config = dict(
    arch='transformer_decoder',
    model='autoregressive pixel model',
    dataset='photos of plants, animals and fungi (iNaturalist)',
    train_examples=155796,
    image_size=16,
    horizontal_flip=True,
    levels_per_channel=6,
    vocab_size=217,
    width=128,
    layers=12,
    norm='layernorm',
    norm_position='pre',
    hidden_act='swiglu',
    mlp_ratio=4,
    head_dim=64,
    fused_qkv=True,
    bias='all',
    qk_norm=False,
    layer_scale_init=0.1,
    parallel_block=False,
    inner_norm=False,
    positions='sincos',
    tie_word_embeddings=False,
    init='kaiming_normal',
    residual_init='none',
    optimizer='cautious_adamw',
    learning_rate=0.0015,
    beta1=0.9,
    beta2=0.99,
    eps=1e-10,
    max_steps=14200,
    batch_size=192,
    epochs=17.5,
    lr_schedule='wsd',
    decay_fraction=0.2,
    final_lr_fraction=0,
    warmup_steps=1420,
    weight_decay=0.2,
)
Rows from block 9 of a small autoregressive pixel model, named by matrix and row number. Rows with one number belong to one neuron. Each number is 500 + 40 x the weight over its row's rms, rounded and kept within 0 to 999. All counts start at 0. Numbers have three digits each. After the name is the row's rms in percent of the matrix's.
Before each neuron's rows are labels from the 100 images, of 14976, where the neuron reaches its largest size: "top examples" is what is common among them. Only what is clearly more common there than usual is listed. The data: photos of plants, animals and fungi (iNaturalist).
# gate: MLP gate (model.blocks.9.mlp.gate.weight, 512x128), inputs 0-127
# fc1: MLP up (model.blocks.9.mlp.fc1.weight, 512x128), inputs 0-127
# fc2: MLP down (model.blocks.9.mlp.fc2.weight, 128x512, transposed), outputs 0-127

top examples: phylum Chordata; class Aves; order Anseriformes; family: Anatidae
gate.343 096:477475535444540546451480489457514463490457407571491518515478536509451499479551487549488496504500506529504449519507472525451534440493477592525432565530463488451466517517506493437540515490517553529550550540421474557472468470545476453531457556501481534470536475461483474474423503518583549547492481532469499555456536516464529519454460451515485501440399494559526485519572619489448506524533
fc1.343 109:494495520508501546517539489407456504529548489509511440490521472529550480488418453456547488576482479472559549507467406430484547543493520464513474507460575493575461572478511532509473524469478504482502516460440538471534471462563509512515498517511430505539540582483516509538505438469516543520469497520538500456488575544449440488528467462464515459554509500555504526405498430436453556573560
fc2.343 109:542468510513557516436525583499465535476435523467486500455540485532506547540422560512449481488514437473441484463519498520514479452448499519511573475518495535489526530423487548482462515526606427442572421492455519495502503490420508519482484497469513481586490482498521503522558501548503460541519497454434435485486502431538560528459534518482432490502538522492481494569545511618528484444516

top examples: phylum Arthropoda; class Insecta; order Lepidoptera
gate.240 106:477459456473516530537554449510445558446503493495502533505502548498483528567461489457515447531537467489485530486510496422478497528482455417568504544546537538468501500485502500472502509527441516487492555533555461527502442515505574471479534435530506591513448521443464490458471532440525454560556548610455467496453526497486499556523564562512537437514454479540482419467607529526528542543472
fc1.240 105:491495455462498533585521480507507497457454475434460537477437547547508480491515534453484479425493495490485525510533533445528500528550465528514463479491442471513530549488568456526515498543377470532519570462580454513493507518506484393419556515498451508476422484453463443583486491486493556521590507522513504516570534530511497586512465510467493544480479479452576483490568503553516487542488
fc2.240 108:499491520521532515491457467532465523500510504512519456582582499504510532453481502547531540491489501460521612425525511566514480526507559484464454380468499446535473443534468473459492461487600598553500452517462550521465499472509555565510494454518600488474580478479510477456520498516416515476516444471518483494525502511496468482404465444541514485456537521503491587506524509553506484492513

top examples: class Insecta; phylum Arthropoda; order Lepidoptera
gate.472 100:502460431495455466519566535472561420474475453460468442474542485441483527503507514595466482644514470493447474483527534510527508497485465559526506490453506489526483428530457500562437539499510481514531462478491501467531435524474552502566463472510503587522483483466473487436562499517525455533534447541551517568575472493440503513484447461468510559465504510483507438478523494515527545450409
fc1.472 116:494511479520473532469516538493522517463574488487539548555477489439504495452568496522572494506491523490497514516480531510508487466550405499515499427496497480524430474432466490494474479473492438608403567543553526493493514456612490568529566503490504511500502464540545443488516461561516559532552445491561484547461524508440528422447536514440507532538497498511484518502479485505554390466468
fc2.472 113:445465519425439470431474466477505525487522464595533530555446529417421547463486505519506536544498493525463473501455438490561520502452537511485489378494558472564445519525491475544528509520519456493502526564533455445446455540524506491509547475535538482565498512486479452427474448500496513508549405523517566528451538508479509506532529477463522497477447569540414485500543462489493548538519

top examples: order Accipitriformes
gate.2 107:468541450492533455527522467502466506561448588427495501530502445481505544519487454468502500497473550494469537469546518532563540420506500545464462509502545503531460508466548524491421501535469407534490488475495563514443432523570485591439432527506447578547523472515510470458494429462550483518484502485477399555507541533478564499492479462523463478550546491515494488495491504575484507396526
fc1.2 109:553495541538477578481530421512577485459586444434467497506539469544554475479542552575453453531486499475494460456539498449522527506549481489547463513494521433551445523458531504537481543503492490438505515485577472487524502474504526475494597461432499481526432442466487487484482469505428476462486497535505546475542453498509474485534540463467407486502414558476419503571455517473536510530448
fc2.2 106:511544482487466486517502506477540407409534569469549481500452478424501461580472520511523536496522485525509488538489531497566552506522431486524556515514469531503504520427460468468499525547503493550472513404523630459492523480529497491508466480538500498509480535531518471515561479482455518472458424452506546517523461462562524510583481502416584552595450518468497495463436492485502430477486

top examples: class Mammalia
gate.80 096:462444520533526571539516506544480456541504453486504519469455513497491533470468483549441515522460525496518427428516501483504524500484529509514506468499453526484461558576434485499480537430549513451460396527474447549520506481512503433535601556509536448481535430492527436575509472473566467498483455507457525483488579480552507511550483497558464495493372584528511533499506453521516447484541
fc1.80 101:557510444433574521502458430453473392504549557562550454518455541518522471492542450514561468458590506438489523540500516507516468554507504494501511568426521410526583563475521474507539487504433533547480535477508510463526452533508521451494447481483508541462487482467483494444504492517529566519540526463561468583553470509437505548567481470457539506486532555493487502479429516461489523496482
fc2.80 097:498535451530460561575401548387470504516460408457509465458488442492474446549510457501458572523499444504511498521487492533528534480465499494476447557516465533524515515482493516460501547506558450500531508496469480476485527453431454537511470501500504455485446547443471608513492596500563511568453493505510486441442487466520478521519497448528492557603514546477499530525552461467485547495534

top examples: phylum Arthropoda; class Insecta
gate.78 095:566440430567494427436503548460571442501500495519535511518518507541487462433478410535595534549493460505466481542451476511513497590481559513525498512420544517419507489440490501468453572496477462541474521511447518486547478554506539487458489483482541484487532497474476564517433505521517533538447495542516485501468487531504483553461522577590536500526526534492551506412535441485495455465522
fc1.78 102:478551478524499493515534597441513508537398522548536546476493549555467468461473473464485500507463511536498480567491436470527503541489574474468496523467468450520557512485561492499475414484509502478571538613463489504513521434497524499460505513531615513508530515519582495492514489590507523553420543468495508445488477476522464500444539552491494489507530454506463562438481413525509490444539
fc2.78 102:511473541443561507488449463576474482432571511514502464508568444432535506479483585483550480448530480529499532485516495570451451459504467511450559459565471540484449528504501464488498543520497499498459495443444451499501488485479483526531487453445451482519466486538452530546482502480483391487503502568495521575537514577431584414565512420479487559509470549541488470553499493532455502505488

top examples: kingdom Plantae; phylum Tracheophyta; class Magnoliopsida
gate.212 101:501544563558515483472412529461482513511561521694461552421499525465483445462527482502515540499482501519545516481479472465523526507520488513503493522477525467506438551519493527481504501576521539561484487461499520523564486548486521524483529593428534541468506462521505472458535497566432369460463470507492474496476437476483504530535556479444500463486468498478494482506554494496476450463532
fc1.212 100:547489516552548354562583476477503513474484444443499583510540526520480509471505516532464461530464454502547427493532553448480534472431513499467543568514471473579546410492490501560458477572481466521395496431491508498471520536505513433524449506448488468506498531517467469525547539471530529483442493472511469524522514557463457513537479498464553511575477494491497501526543529433495529541507
fc2.212 099:536462522459522431405551462525496470492485465665569526517483506472543497468500505495504418484496476556479502526496506482421494464490526525490540516582490511550538474482522565484418448580465564594455543526487525499530505517494494452522530564472501527512496516493473522486510462454478502492492391473535481483488526489486485557518475458525552521497476506519523437512466509465575433516575

top examples: order Charadriiformes
gate.111 099:469499542511570466459490450453472486492468572562496425546454485548494482591452540422503469481435512517525467470524469416493501497505470518493446521530587479465490455473487455571557493478546507511489542518488532499482446519457598489515457571497524550468489503491451526443520474544470483452525581534617508523476517502549440510563544428515485497474516471517456482478429535514540535471521
fc1.111 107:510457499505511435478510570563507480522526497530549496471476546521490511510516501461507512474474526457461492508493480513509575481495524508539455574544567496477390436509460545525492488546496472494492442445547551540431536477481509564456497526436492543539424506544488370494518529485441522522506586477494448536506511446496521451494455567436502429483539543591517528533478555451500439462459
fc2.111 103:466532483474606448482466506521504498525532463509545497533462508516471492490527483442506513487469461491533539498494519499503599567496521486614510554444539482524395480485470427502503508497539470475499510441523485545437533500541468485530567519472503570528454442505490463541513483522479547552475567482531524578462418485467594423546454516517510470494585496509551462526410445502511508502474

top examples: phylum Arthropoda; class Insecta; order Lepidoptera
gate.88 093:523483419521486559560444499424511490506556457463548484432530578481518530531529456450485440526539492497494469518485521506471483518496467502490499492531521471470547482427489533597468513518494451567480555496419494506542493523523522499547493502502468488511579452510595528568503385480537451565531454515391528510501525507455507464539516406546484516513455481505518539484498485450509409528499
fc1.88 088:511496433495481479526506478432503496524506509466527493451555491510506553434505482532505523525550480569487493530478503483505508539389440419516535513481558428468539517456509520475539469493520458480469579527494489469458561543518421458489552466472507516511547404515494531547458425489564495497540402506462503452489512563490552468563526562497493627556500498522559572521489489483464486473479
fc2.88 091:492469638482487478454567532568479545519437539555493499548454516523495455547455511527461449519559510469524456523524539513517522530562461483522403517494450544469458556493467413462494430516531506471551439516547490517549454492519585534491440533525539450526546517523495498486450581424497541533488564505557558507457447472512501577509500460525529484480485483522457454498521484537496469522498

top examples: order Lepidoptera; family: Lycaenidae
gate.46 113:428467492444501536464388538524566437518473506541493448538476572503493497585538551513461501535486463518451445495562516438496524570494513462446455554509510495574492534478485550535427511534542571486506546442533469514443489535505482545512492569460572456481461481439502527428474557561525480424506496473515477576469531549450487534498490522478494463451487446458483486496494502506533519573486
fc1.46 101:501493405454476467574495521494488504548540426503527478499542470426486568537483514492548477498519524576457566487521583518518469459573478444481512517483519487472544540493502497485507459485478533488410444537518514500432491435477499470497443445536481498515435467535516482555493504459508451565444439495559503514486526522568532431430511452532542541472553472570552449545534541550459560445488
fc2.46 111:553555520560549456449477524475596467408476509470524519455507515450553536509483489487532543529450499553466478547481479519510459545519412482527503516543551469483494422597513509503491535587535504557491494494481526500434551479506439473466558483512470484549476489466453457499496425547540551467466516513451505442506553543471491472502516542431405494521444453454466528486516477428552493526441

top examples: kingdom Plantae; phylum Tracheophyta; class: Magnoliopsida; order Asparagales
gate.36 124:555527476517508532475564549499356513460539565472546457524458427508460520490481460457491481528509564526524523508553593529472520410517562555414482513538419544455507483530530471487498541435438478507466540490463492506468451508520443443512491530522578496488487505520466496501463542522554475527509508490464437526484518553469469428537527459508555446463488519576514478490508500551446543480534
fc1.36 120:461489517418462496562464497534556527498460490530487423480499470483542505601525522502523492549539511443512498472460431504500480482479404481508451457486500452496470526463501483511536458576485457479584504528540556501507491533563561520471509468428467470565493451530564489447542473493455548541529540541530532536475486539504495541470499512482490512519425459434454467513533504488511450615381
fc2.36 112:512509465419525434570484536518560531489433522487490515463474446522489499590524489448506487447549466553551542512464485481468479511365506500475475501524491516465503513504482563507541537568548479537509539449514561498463506551483542524442450461524440432543522524535455515488573535446456463508467391523536448521453487537550473529533529496477475484512583490502542506514510499474562450555435

top examples: class Insecta; phylum Arthropoda; order Lepidoptera
gate.392 092:444465521465497449483535517471531478531501504491526472532567472496571487534515488466537486465537462489520608425507513499535524480429494458527493451431493557537502456517455563540465492508449422505542541403502564467520426546579440469519554552445442504481445577516462432550515468533530458492546499523494513571547462478463501454472525470556528462492495491474524513537484441520458564489462
fc1.392 097:537419498510466529504530497472466515507590477472502482494477598498549500550518527528517527477517505548477528491600551484506504470595463501489511475472485504511530502520534491574476456486481475488469510444529499483457539548509501427498456528529458512588431538466497500479529524435561480447495461524455546568513431471543449528566413478440511492433542595433476407506510521460504515538490
fc2.392 094:559487536448528506492432469471469530431521451561489461500560477535547468531514499480453516500487531453486553514460554515516468565522553455480467558519558495455434507427515541482402567462490456536497562409473534470507473448501532467487534521406461542532452507436469559474541441526549519531549544538479513506523509545410471537502481493479439512535530558486452438467531543528506509470524

top examples: order Passeriformes
gate.275 100:489494451514523503556551428458528476474528542454488455464568531514535515440535464527546483459461438429553519580463537482494508519476466487438519546511474443475459495476487516507543452562492530493507432481547489513551508506506596493483540437504433539468468553516513415507501542513469427573444478532581474549503483540530508452569521544560513587453438521505479536491515500467489437528455
fc1.275 103:503463464467500464532459562480512448510404511518519547473531542499567528488499528454542462485508468441515555490523477466547486512377533521567510517508514446583492461513478563528548496538480463505488458517515539446542514565486524565506509490450478490517406522484566469520506510555477367502494502464496480536528439566471500497556536532486440524464457584516468500540465455498461426534490
fc2.275 106:498482525426562425493438455452481499507470494581528592509508511497561499494497491491509420511506545497524453500541369484475513512490546521455477537516467517568543469515516540514509482485487391510522531552458485536536506525546456498551518539523556552505494477481494424502525521420432451494552521460432467514469537465531445489467502456424579504558506502593532510489514445512529532503499

top examples: phylum Arthropoda; class Insecta
gate.216 098:461448472491506546454488476386524540471483546571506448518480571518508512549512491483521521426500442511522487478511469544488524603471478513516513520508495541414447472498503472471548497494456521489460481592411447512558452563476511483542443504531545475523563427483492470548574501520459539485528549551579465504486526488493456489474457563435492530498456492519520437475538462475586546489530
fc1.216 106:488553424519500523536490543566533469485507518434388530529505472468470492531465551452465520530416470518486509473536466419525508486495561462568500537550528547520553545491465483507535504476489443492466483525485540516466511538607483462497525569456339555472515485491595494515439514544476457487519466476454483489462557490517529529469540433530483484519471527519467529489475555500522538515516
fc2.216 099:538533422545507497460498549507549441509578475480478478458515496490476551465481521511401541510496398501525441501550489546574514472444494467523526450479496477484500476473458515453469506472523473513444436511563445483606482581485481469502474548523497537508542394495529525455502481588481436462459506471522507606507463503531510551456527520501465471511509473516537482503556485509512538440589

top examples: class Aves
gate.234 123:524532474556498513480471485468494499504501506480471493570439508531542541470447464473456564516520511459508481566501474559431532454453470502521601551562518509417566567463384546439513502455512494558490439402449524546520494531511520492499510477482498547464516510526485575467502529504449505515508459514501376555552463460530537532538503503509515473484561439482520485484435458494553481480463
fc1.234 109:386407473450469519499494485513435542468547493498527465486538493492564517421496590427518493481505561449562558515498506505469521503467510497505470470500477474497476548535531574569566469490494509474442503470480476511500471493531534508479506464538511472501495448534460492501516557519447540470468492529527501450364535590548457532514480590534528420555522563492511556485546492508493501464549
fc2.234 111:564551471500536497456508469523569490505488506461514501549447573503552460472501501464499513498550490454540519609458478505522504464435474510511563535479393488436560539464418496517515483465547467488575496489500546515446422504522533485507491543507516500472495527444523548448533554485545544578549490566517473552552472473512508553511514467447533453408532446529552465522480475545515525480410

top examples: phylum Arthropoda; class Insecta
gate.329 096:505494458504479543467520486470512522477519483537454551398470522570535504496513449461520485564505535446497526495499449541507495519497473478475456489507529501460519396467514487425535503502470515486496560521549430502522487447512510493474511462527534594413532551482489496466485477527550545436459531617522533474569411474549504545454567531483519530510464581499514517365524482493547519515498
fc1.329 098:465547451557495476545485563596541483440523478510526566482392483486477493455476410506525461502468527537440437441478529507495487535508512543551421448524457522543451466545550457515480498435407526498477559522509464524518496507493453493470551544593544528475513516540511530561544532536517558509558489527466520503522467514480532497427530471427514528525478503555547484405525482534476474503489
fc2.329 100:566474528478533472530440468413498463449441457443459406591554466440496443499476494551488550484533472546481452579530462481553518535465509477581573432564472455521477538479478430438539460519606525476509478455486488526430514485478464581497520462519484494510509545562553522542502506466501524490477511513491492525520521493479534499536421520532452499468517529535504505571529522532481451508511

top examples: order Passeriformes
gate.458 105:502629561500478481454518452499521466573450576512492534476480530523496539485466485481550483553423469504442492512552487488516463538490475540525487497490525496491549419479551397484514468495531520474519409527531502459504479552485554552521499529500536507498452544514516467498493466518460440465453488535561489538529486517480471575531464401476574505446444446512460461510388490536437539495489
fc1.458 111:509444519543487434486515529497495500474497433559479533481498539506578482492535571522554523502524512479457445509462488600481512457519482507532491500565499511533495585458440468488498451500507406504531515521517391513511504427557542571486501494521493410536474427550535475535460451486494558479491461515454485352486487496542473532521509543524566441521479538550491485522502555501532477481459
fc2.458 109:497532454495523525483479536528489479517510490522528451495497470469457506492503533519465472618474469512462506480495536537539480539473524495463494449483548459554480487499527496486493471543479448513489487453428509402443438524467415428461537408526502486548482509452530519534473531519430493523441487516468641506477499505465581500515518505551489522523554595568441477497526518450436456541582

top examples: class Insecta
gate.483 102:469464422490594435523457478476595494470586461486467534515446507520543501486545409508478478551557414515453502468533494486508535516476503494507543556476516496494480557468450490502444557498505456451534487497528515490558509556549447558477513473381539497517485529485498536518481519527559485575453537526483467525460469512461506560460490584500463471445475558462516504443587480482489492509554
fc1.483 093:446488550439467476471477530485474465504532497481504533503544522552542491538536587497458552502497515413537492507507484487540456552490568530435521404482517577520468490526493590503478547460470524456539492485497572501487445572455531533443518499445449493524493497450475401539488469544534504466527480495473478531551604513466509475431456531437454479526430516500484478521436537543495499468413
fc2.483 105:457468486428523496540390505458524505547514510542507532458487518490491479561518501485510529501457510511542529465501512453542600504489541537509578530524487524569500471443521511507488410433469512505481525462471504452543533545558476505544470404564494486545566533456500562424545469555524536457416436396456501507495506469489513494519463513504502462563524498505532485497490570562570523485555

top examples: class Mammalia
gate.311 106:501418532551544568463433507538504484530452508534535553514475477433496540557478549426472454490487528516510482446571500508493516400511510443481505444486509579493408480559503487572570502471512458477520457504485525540546485477556422495481524476555513463476504474580542477539435515460520509543473420517537501475437567498540472421502502483479503491550494477541473508505497441529510463588477
fc1.311 103:534416498549584499526449501422527448554435471557501528512571508475417522530475464554513493509446462488538543546460471526445448505551506518544457477494494539483518490505446521516509538506552533493525563533461560516487474508460415479544612527547510470495586507458444485542542466522545515444408476517468481516479515510451460505464541480592471457477534490433459538527492491481495488542501
fc2.311 102:442478523537557539521455456511549546509553506572523580513450424417567503483519470497510492472495455461409453493494471499522565434554461509473479425547537514484464504541504523495477456574522457505541524436561512507514501515555458517468501431575531543504478526546482502499500497432479522501493482469501535515442566540565468496472535510495523494395496543486506479521454479622501456539474

top examples: order Passeriformes
gate.420 109:515404565544592494502453499490432527487491547486470434473556461492435505427544501528488512468454486515500484470509538498505480475560561514484537489505461427588461483523519551499512481524517505519543493426475491565561498560509502519542441507486489481517572512493488433430503538475516456571527562528602464495432441538476470489515504494549507442474483483526512566468461530405489487527431
fc1.420 115:469467526492430578526525526378559460517503448525511448486515578529537486499486515518470463561491555512547455461528502483457503541465531524518446506479532569526566549528481515509557500518521557418522434510497492495474516481523548512470505501511522515463578492513461479505452496542475527452472527502404473566439511501514473528483540414526464593464500516589414410486493474540494522481482
fc2.420 113:492436527499475502526531535433415482475546475514509416545478518560460500546529450479488511546441525513522473487511490593506548453487517510451449419467518470527427517425527491502567493524539474493507444480562517493521483555546555529523482459519515445547474489521589547520471487491495425525461522480502467503514514481481578399543541477479522522483521528579396442485470482580543471500486

top examples: phylum Arthropoda; class Insecta; order Lepidoptera; family: Nymphalidae
gate.325 088:481566469497559460523503416495542421496486517453515544476580431535538485422515510544507462454544487512504575529497449412478499524453450545608506499516526495546482528442494592559497510474496544463486579460430528506481459500476481565505567473430514553500501464489448583519524491480454508488484483561484513504532480509485476458456467483521450416512450488525515579524483496551515504486488
fc1.325 093:536553509503559506481456545560531459527531512412547503484555408575490506417488489504523508460453541502542489461484533453485474510510444437494494499503522458489495479409451533523461521443483535445484538549578534518554462519461538580475434564485580468437468482487471501510597471579478556569473512486533535516481481478466511478495522487484527500509478484457569509519508424460462476540553
fc2.325 091:448483522452468502491516521505461478542450536579474510473389559539463512508488534463409413489492504445512497507487449517579537434510518494476520528536452424574565555502511509519519480476494490472465464467546485520556482534507579521422506520471537494538544504502588463473472482488480427510503482454529499506518494487582452480493508460534538399461452516534502545600493495557555487495509

top examples: phylum Chordata; class Aves
gate.247 091:567489465475507460522567548452532464510481531431518444412523517486477561446518510471519521504512523527475472490536480464521471502447412496513530492532512524531501534465543574477475375537457496558541439494492502515499461500554417517481501483477516494505574540504516474438533494511454516495487414533519485522485487500492526495465573414582527523480412493500582544452499439600482534486475
fc1.247 100:436476540422451534517487512560545464471514483447530482536493460503454500498488505563485473488502512490470551529524535469458522529476657513458498449499487517472481449523551532487544472526508500506513511420563543491537516532453489527512497543478560479478421510495488557515537575531493480456507567490565442537473445551416505468461487604406568498500520487524503530457456495468461520565472
fc2.247 093:520550433487505479558486501479579512484483480424513435476466471513461548485541529497532539489507553509510542495567511503530483471505513487475472468453527461458550513572469582509550557554482467560537447464511536472492449530496456494509451572490554492500519430529577528480488494555481403430520424502527405522488444558439521451492464492420476547533455522524461492547448482554516554508468

top examples: order Passeriformes
gate.441 092:504532467546548562629488544475440479481462449428510471523538519514451528543501520456442501527569521499479397499519488527525504466574499506510465494442471421517503559496491475491490530456562524561479560504414424510551481485497440472490453457453479532514496531490514546496559465451494425513516505493549490483533487495514547466489477497589564423475530558463494475479528506530522494553577
fc1.441 089:469527479492518499554463502542455534453570506522531433524485447499405413454537536458543512520530570543503424486511478503509506464564512608560506438465456433547483520508481500460478529459549592476517504552491511516518471424558472444514490473554533482501546572523524543469556443519463467491478537475515534510507462410526494455460522547527538489434568509506441449518520530511495502535487
fc2.441 089:506516503508449520455485474522503436428504470479491541389469537458504513536481472497502512423542452501525565556511492453465443496490469514477560506579500536461537469517507493507491508524500435517528533478520409475470472577448451498478519560399550515578520452493489452417510492528557556496513571458490510568479518560457544464503505465426553540503479458502484538584488575507474489535524

top examples: order Passeriformes
gate.292 096:471482503542493518469471461451493431521489569440493544497482535531470470500490445529468515560494465434510474578528572479480529495421539444514528487521506455529569508504504495519530529513471496498544507422525568483524465523515502502492587496556482531518563441473435594484445365531461515503524488521513430514546423476488469503588463461516533521466553526535503496493486547568484510420465
fc1.292 094:531539491456484467495491412488534525514535557532469483451445480465496486497522498516492418514435572536448563470435493517503492520437466475502480493498495550493493511537537578563478482470476515541407525522523544512441529440533496553485464594504583576419514429560458418506509559517498491543522461458511454536524526528472497442543533533453443539464487437520513517502465494528516495587519
fc2.292 100:550480466576531482425533440453522441487482525503488546514494582492528534487507442473539484407496490521474438554479511508540527485437465532527524533496495464499532501488497474540553416497508460521449485500485514520505537507485511495479524468563493557517611545580489495567402430473516471558518455494471520535587489483426506521519526473494538530489563450497450530518444561596462479459501

top examples: class Mammalia
gate.42 097:469433516467522497499509546543410506498535489581580486523526528496429569481518534428542483495496517539488491419479460580478444445502523495479485424532503517512473529515484554514548530472515468514428514554466444512516470451552524470482461446523412524444504487534537521536455600473464464558550430478525468465493561505564550492520494511482507451511564495549510563476572504472516468471547
fc1.42 085:486524492502543464471504529571446535481567506483507446559535473529484447522497522516504491483548496493448432497515531493518508519602497566524457508454459494491476475444496503519484598492525509521431588513463509550540481526527391523536435524506469475488524495490515495500589558477460499506454485503486511535474471447509579490591495432592445417501541482507525499423413472497531501478555
fc2.42 089:533467496510518491487482470437521447497480492529477609479501519476476496381517462482543496434556498472501499529519438524515497591489486526539495555534526477468430527514500532533474514528547477487455498513539473477462565490537487449483584504466456537464440397475398495500439506476551527520440464509491551488460568569511500529483523551450421459501507541413480539513505544526503518445440

top examples: phylum Arthropoda; class Insecta
gate.402 103:527405507555520513468455492505460477518494482509506519507467497508525512521562483453565511489435471569555491532596510474493545519521488464513433501455477535483464505434499517505498549491455494524501560477511489508535470520570466515482544514484447465479415483434530499582432479466526487563472498512556450468466528497486503454555414533524486493495393603458512456466530502551608443550526
fc1.402 105:470510460450423512548510485496437545544451575418505518471468486530520529511468565452457490462533479475451433493518532516531508447550506454423484494498401475516504494526436413496522531494523535454529476496501500556525469517521476516456469546487478517458509549584551496513503509450467509504603539540492461516534427467548443591548557475531543520543517502535492468545439551560514474445482
fc2.402 104:399558518474470453568517546550526561494514532512447394489563474548499517479482492491512490525482498485544512565466482549546482491464518482425517477532475509432526526562482525466550499498483521571486388526448524511446475489499505541502504547500585480537571499560426568472502498544437485459573486509514543520454512498502508467536519459463508472540490494474501557428437515461490588449497

top examples: class Aves; phylum Chordata
gate.142 100:512507494469484556433494479487467468426493509497524519496475485529507489542545539463445492493525516574522464545465479553481547446499484515473417494509468374522527564409466529522450487465474508513520514517506512538521440586506552464501515625494434457502494429460530532528486550488546542545524462520504502551531573547480506534501501488449553566462451525490488442529474562500428419498479
fc1.142 110:518500537432463566559449484467542509504473513502457445521494524517503463516508463551493442519505458454441539515507563460526502448589513538497556533498552558367551526527505474508536477462513437610572468518545519415454442518484574483503466458457484512517476497456537570466461526523455506538557545484536489538538509474426511467532521508491558522475538477472456460550499556478467495500526
fc2.142 109:446497461517478430404542460562448529549547553474489470534444460481492516431466494515527437514410564501501503470493540499528481508508478497481567503573604531468538481521531493547509458542498501536451434540553492474520497475563526513445513477552580505494457513572461414528473553533502530442456483487483476503396470501516491469440485470558550523468513565521480553532479470491450490509507

top examples: class Mammalia
gate.427 111:521528476470522592470452537494505499509504487575511542536500523462525503566458512424514499487449476468521499500421522532457536501543485523482497477481542504555473447550519455489474512430491413506457538461475474512540507487546500539513490526444491524491549488539562457501426449511525535403504336498512514453446575506596523471481459513504458488519467548498494546490538448454525475506579
fc1.427 112:510579460502473494453540545453514581506487475479429617556576549520526502467548507517434485466443452468490505582497540515482513496496510477430515480524529526551558457497523454486499510542599426501481497495509549520545515438493578477507412532413449518474530506485513514486513515529456478462500456521440471467502479412562540489493513496526442501438505480546447519507457573493530523486488
fc2.427 106:496507437490500468593464444491441544525415476517487414503424477484529468481510515506519533498471453532588572485532522501500484508544538449478488514473531561498501441499484489488495514482446552534500483510547479523541482482554511570427530586545516425564527510527516465501550465411593528481469567516493466539565464486495492531577477502551507487478507479383469499525476530466499482496437

top examples: class Insecta; phylum Arthropoda; order Lepidoptera
gate.303 097:445503405538456555502504542502427524526483553464511414438495511475471528451482500442459544520500500495498513484534528483496524501545510534465501493468517504574483433544465508552474546514467533526441476478430553492494380501530518506542463547470512521597426480475509485414566472593483574559472502455519480496485581511436502433434492501542502527539488499439475519496525515542502541479523
fc1.303 101:447467502503489508497480484426504540534516584545475549552448457416506496479504517450502516500528472482543468533437501474571517515602533521539491483485459519537485517536479476561450518494467565488528560539465522442506479480572440439525460518453539453503458461470503496463588542555467486494456428499515478436432551562435537459444517476528484430561513584496494499537539541544486516453474
fc2.303 093:527494591433525478496475439516502515528536468456519576478493506505381570532485532477475506508467484444493488502399501483535491527444487517527465502557502520504481531530468433543434499511481559459533481531538488508545534516460467522530539357539446429441529493496499520508443463434532401488478475498471496466502524522477488543531471479439519547531499603550481498525469519502538495450461

top examples: order Passeriformes
gate.431 115:514506500473574513513540449468540487481489435500496493465510492474497557493583495456471468490457440582473495470578527497549570427515516472512534559501461434472538516504512488465486568500437516489549457486492470499454511458560513483461557465458554477542501451496450582518484571474509463591501441492603460536550433501480438428478482506567460485495525512476577497468520455454488445498534
fc1.431 121:536457514554501405554526473512551470491483460482491456481539497492505513433527509529518507549461408497430400385565428515530527445473474489549537519539466478489492542467486439497473480498483576527528417486541407525519518490520472499476515481475529434478466515573459554609502496454474475548452518478535506490500509494538475532542492506462539533522547526526552547498539445443460489531523
fc2.431 124:505483461587417420570535501496505567534533475424491465493520511504511551426561465469563521474448422439527457517530551521522511484506513516482507470486424523447515467494492563487456538446501548563493478466531476541521520505454533516436501503428470518423534568553490529525426527476535515497520561531492444480485557462499493533500472467522482472506474577487558590465457550530553490527459

top examples: order Passeriformes
gate.220 099:588507466499488508473437490488519537506510554517486509429517550420480510526540490515474504504511454485499502454533522524507487446537473436466455497495462428515517572575473454498448479468493541511514463549583488544582527502538409462498487547446571571551498517524518508439469568465447478497494461525440489558548505559523450429525435494486516475397522479559501444509554527460486507475447
fc1.220 096:530464477555537505522587440584574487440549469520430408479500423517545477526483482479470479498511539499462493517511498476516499501490481483598534489503514485452478459484518555497500448560531544517533476477452548434427539477546493557471556465438538501488500510487461501545561509518486509517527519516607500517523477461425550485479421587480512496560552516501488530475529461590575496490505
fc2.220 093:510605540456467401510515510429425516487469447479539561471492561505449539459418494494529562517510558457566444486518475575487519446502473493499472457470450475469498562503488518426494496428483432532471537476460447486561531579466491491527499490463419499524551447523563556555506540494509461526551521504498532513528487461537471474491534503476493541481496503477516564482425519542493489414526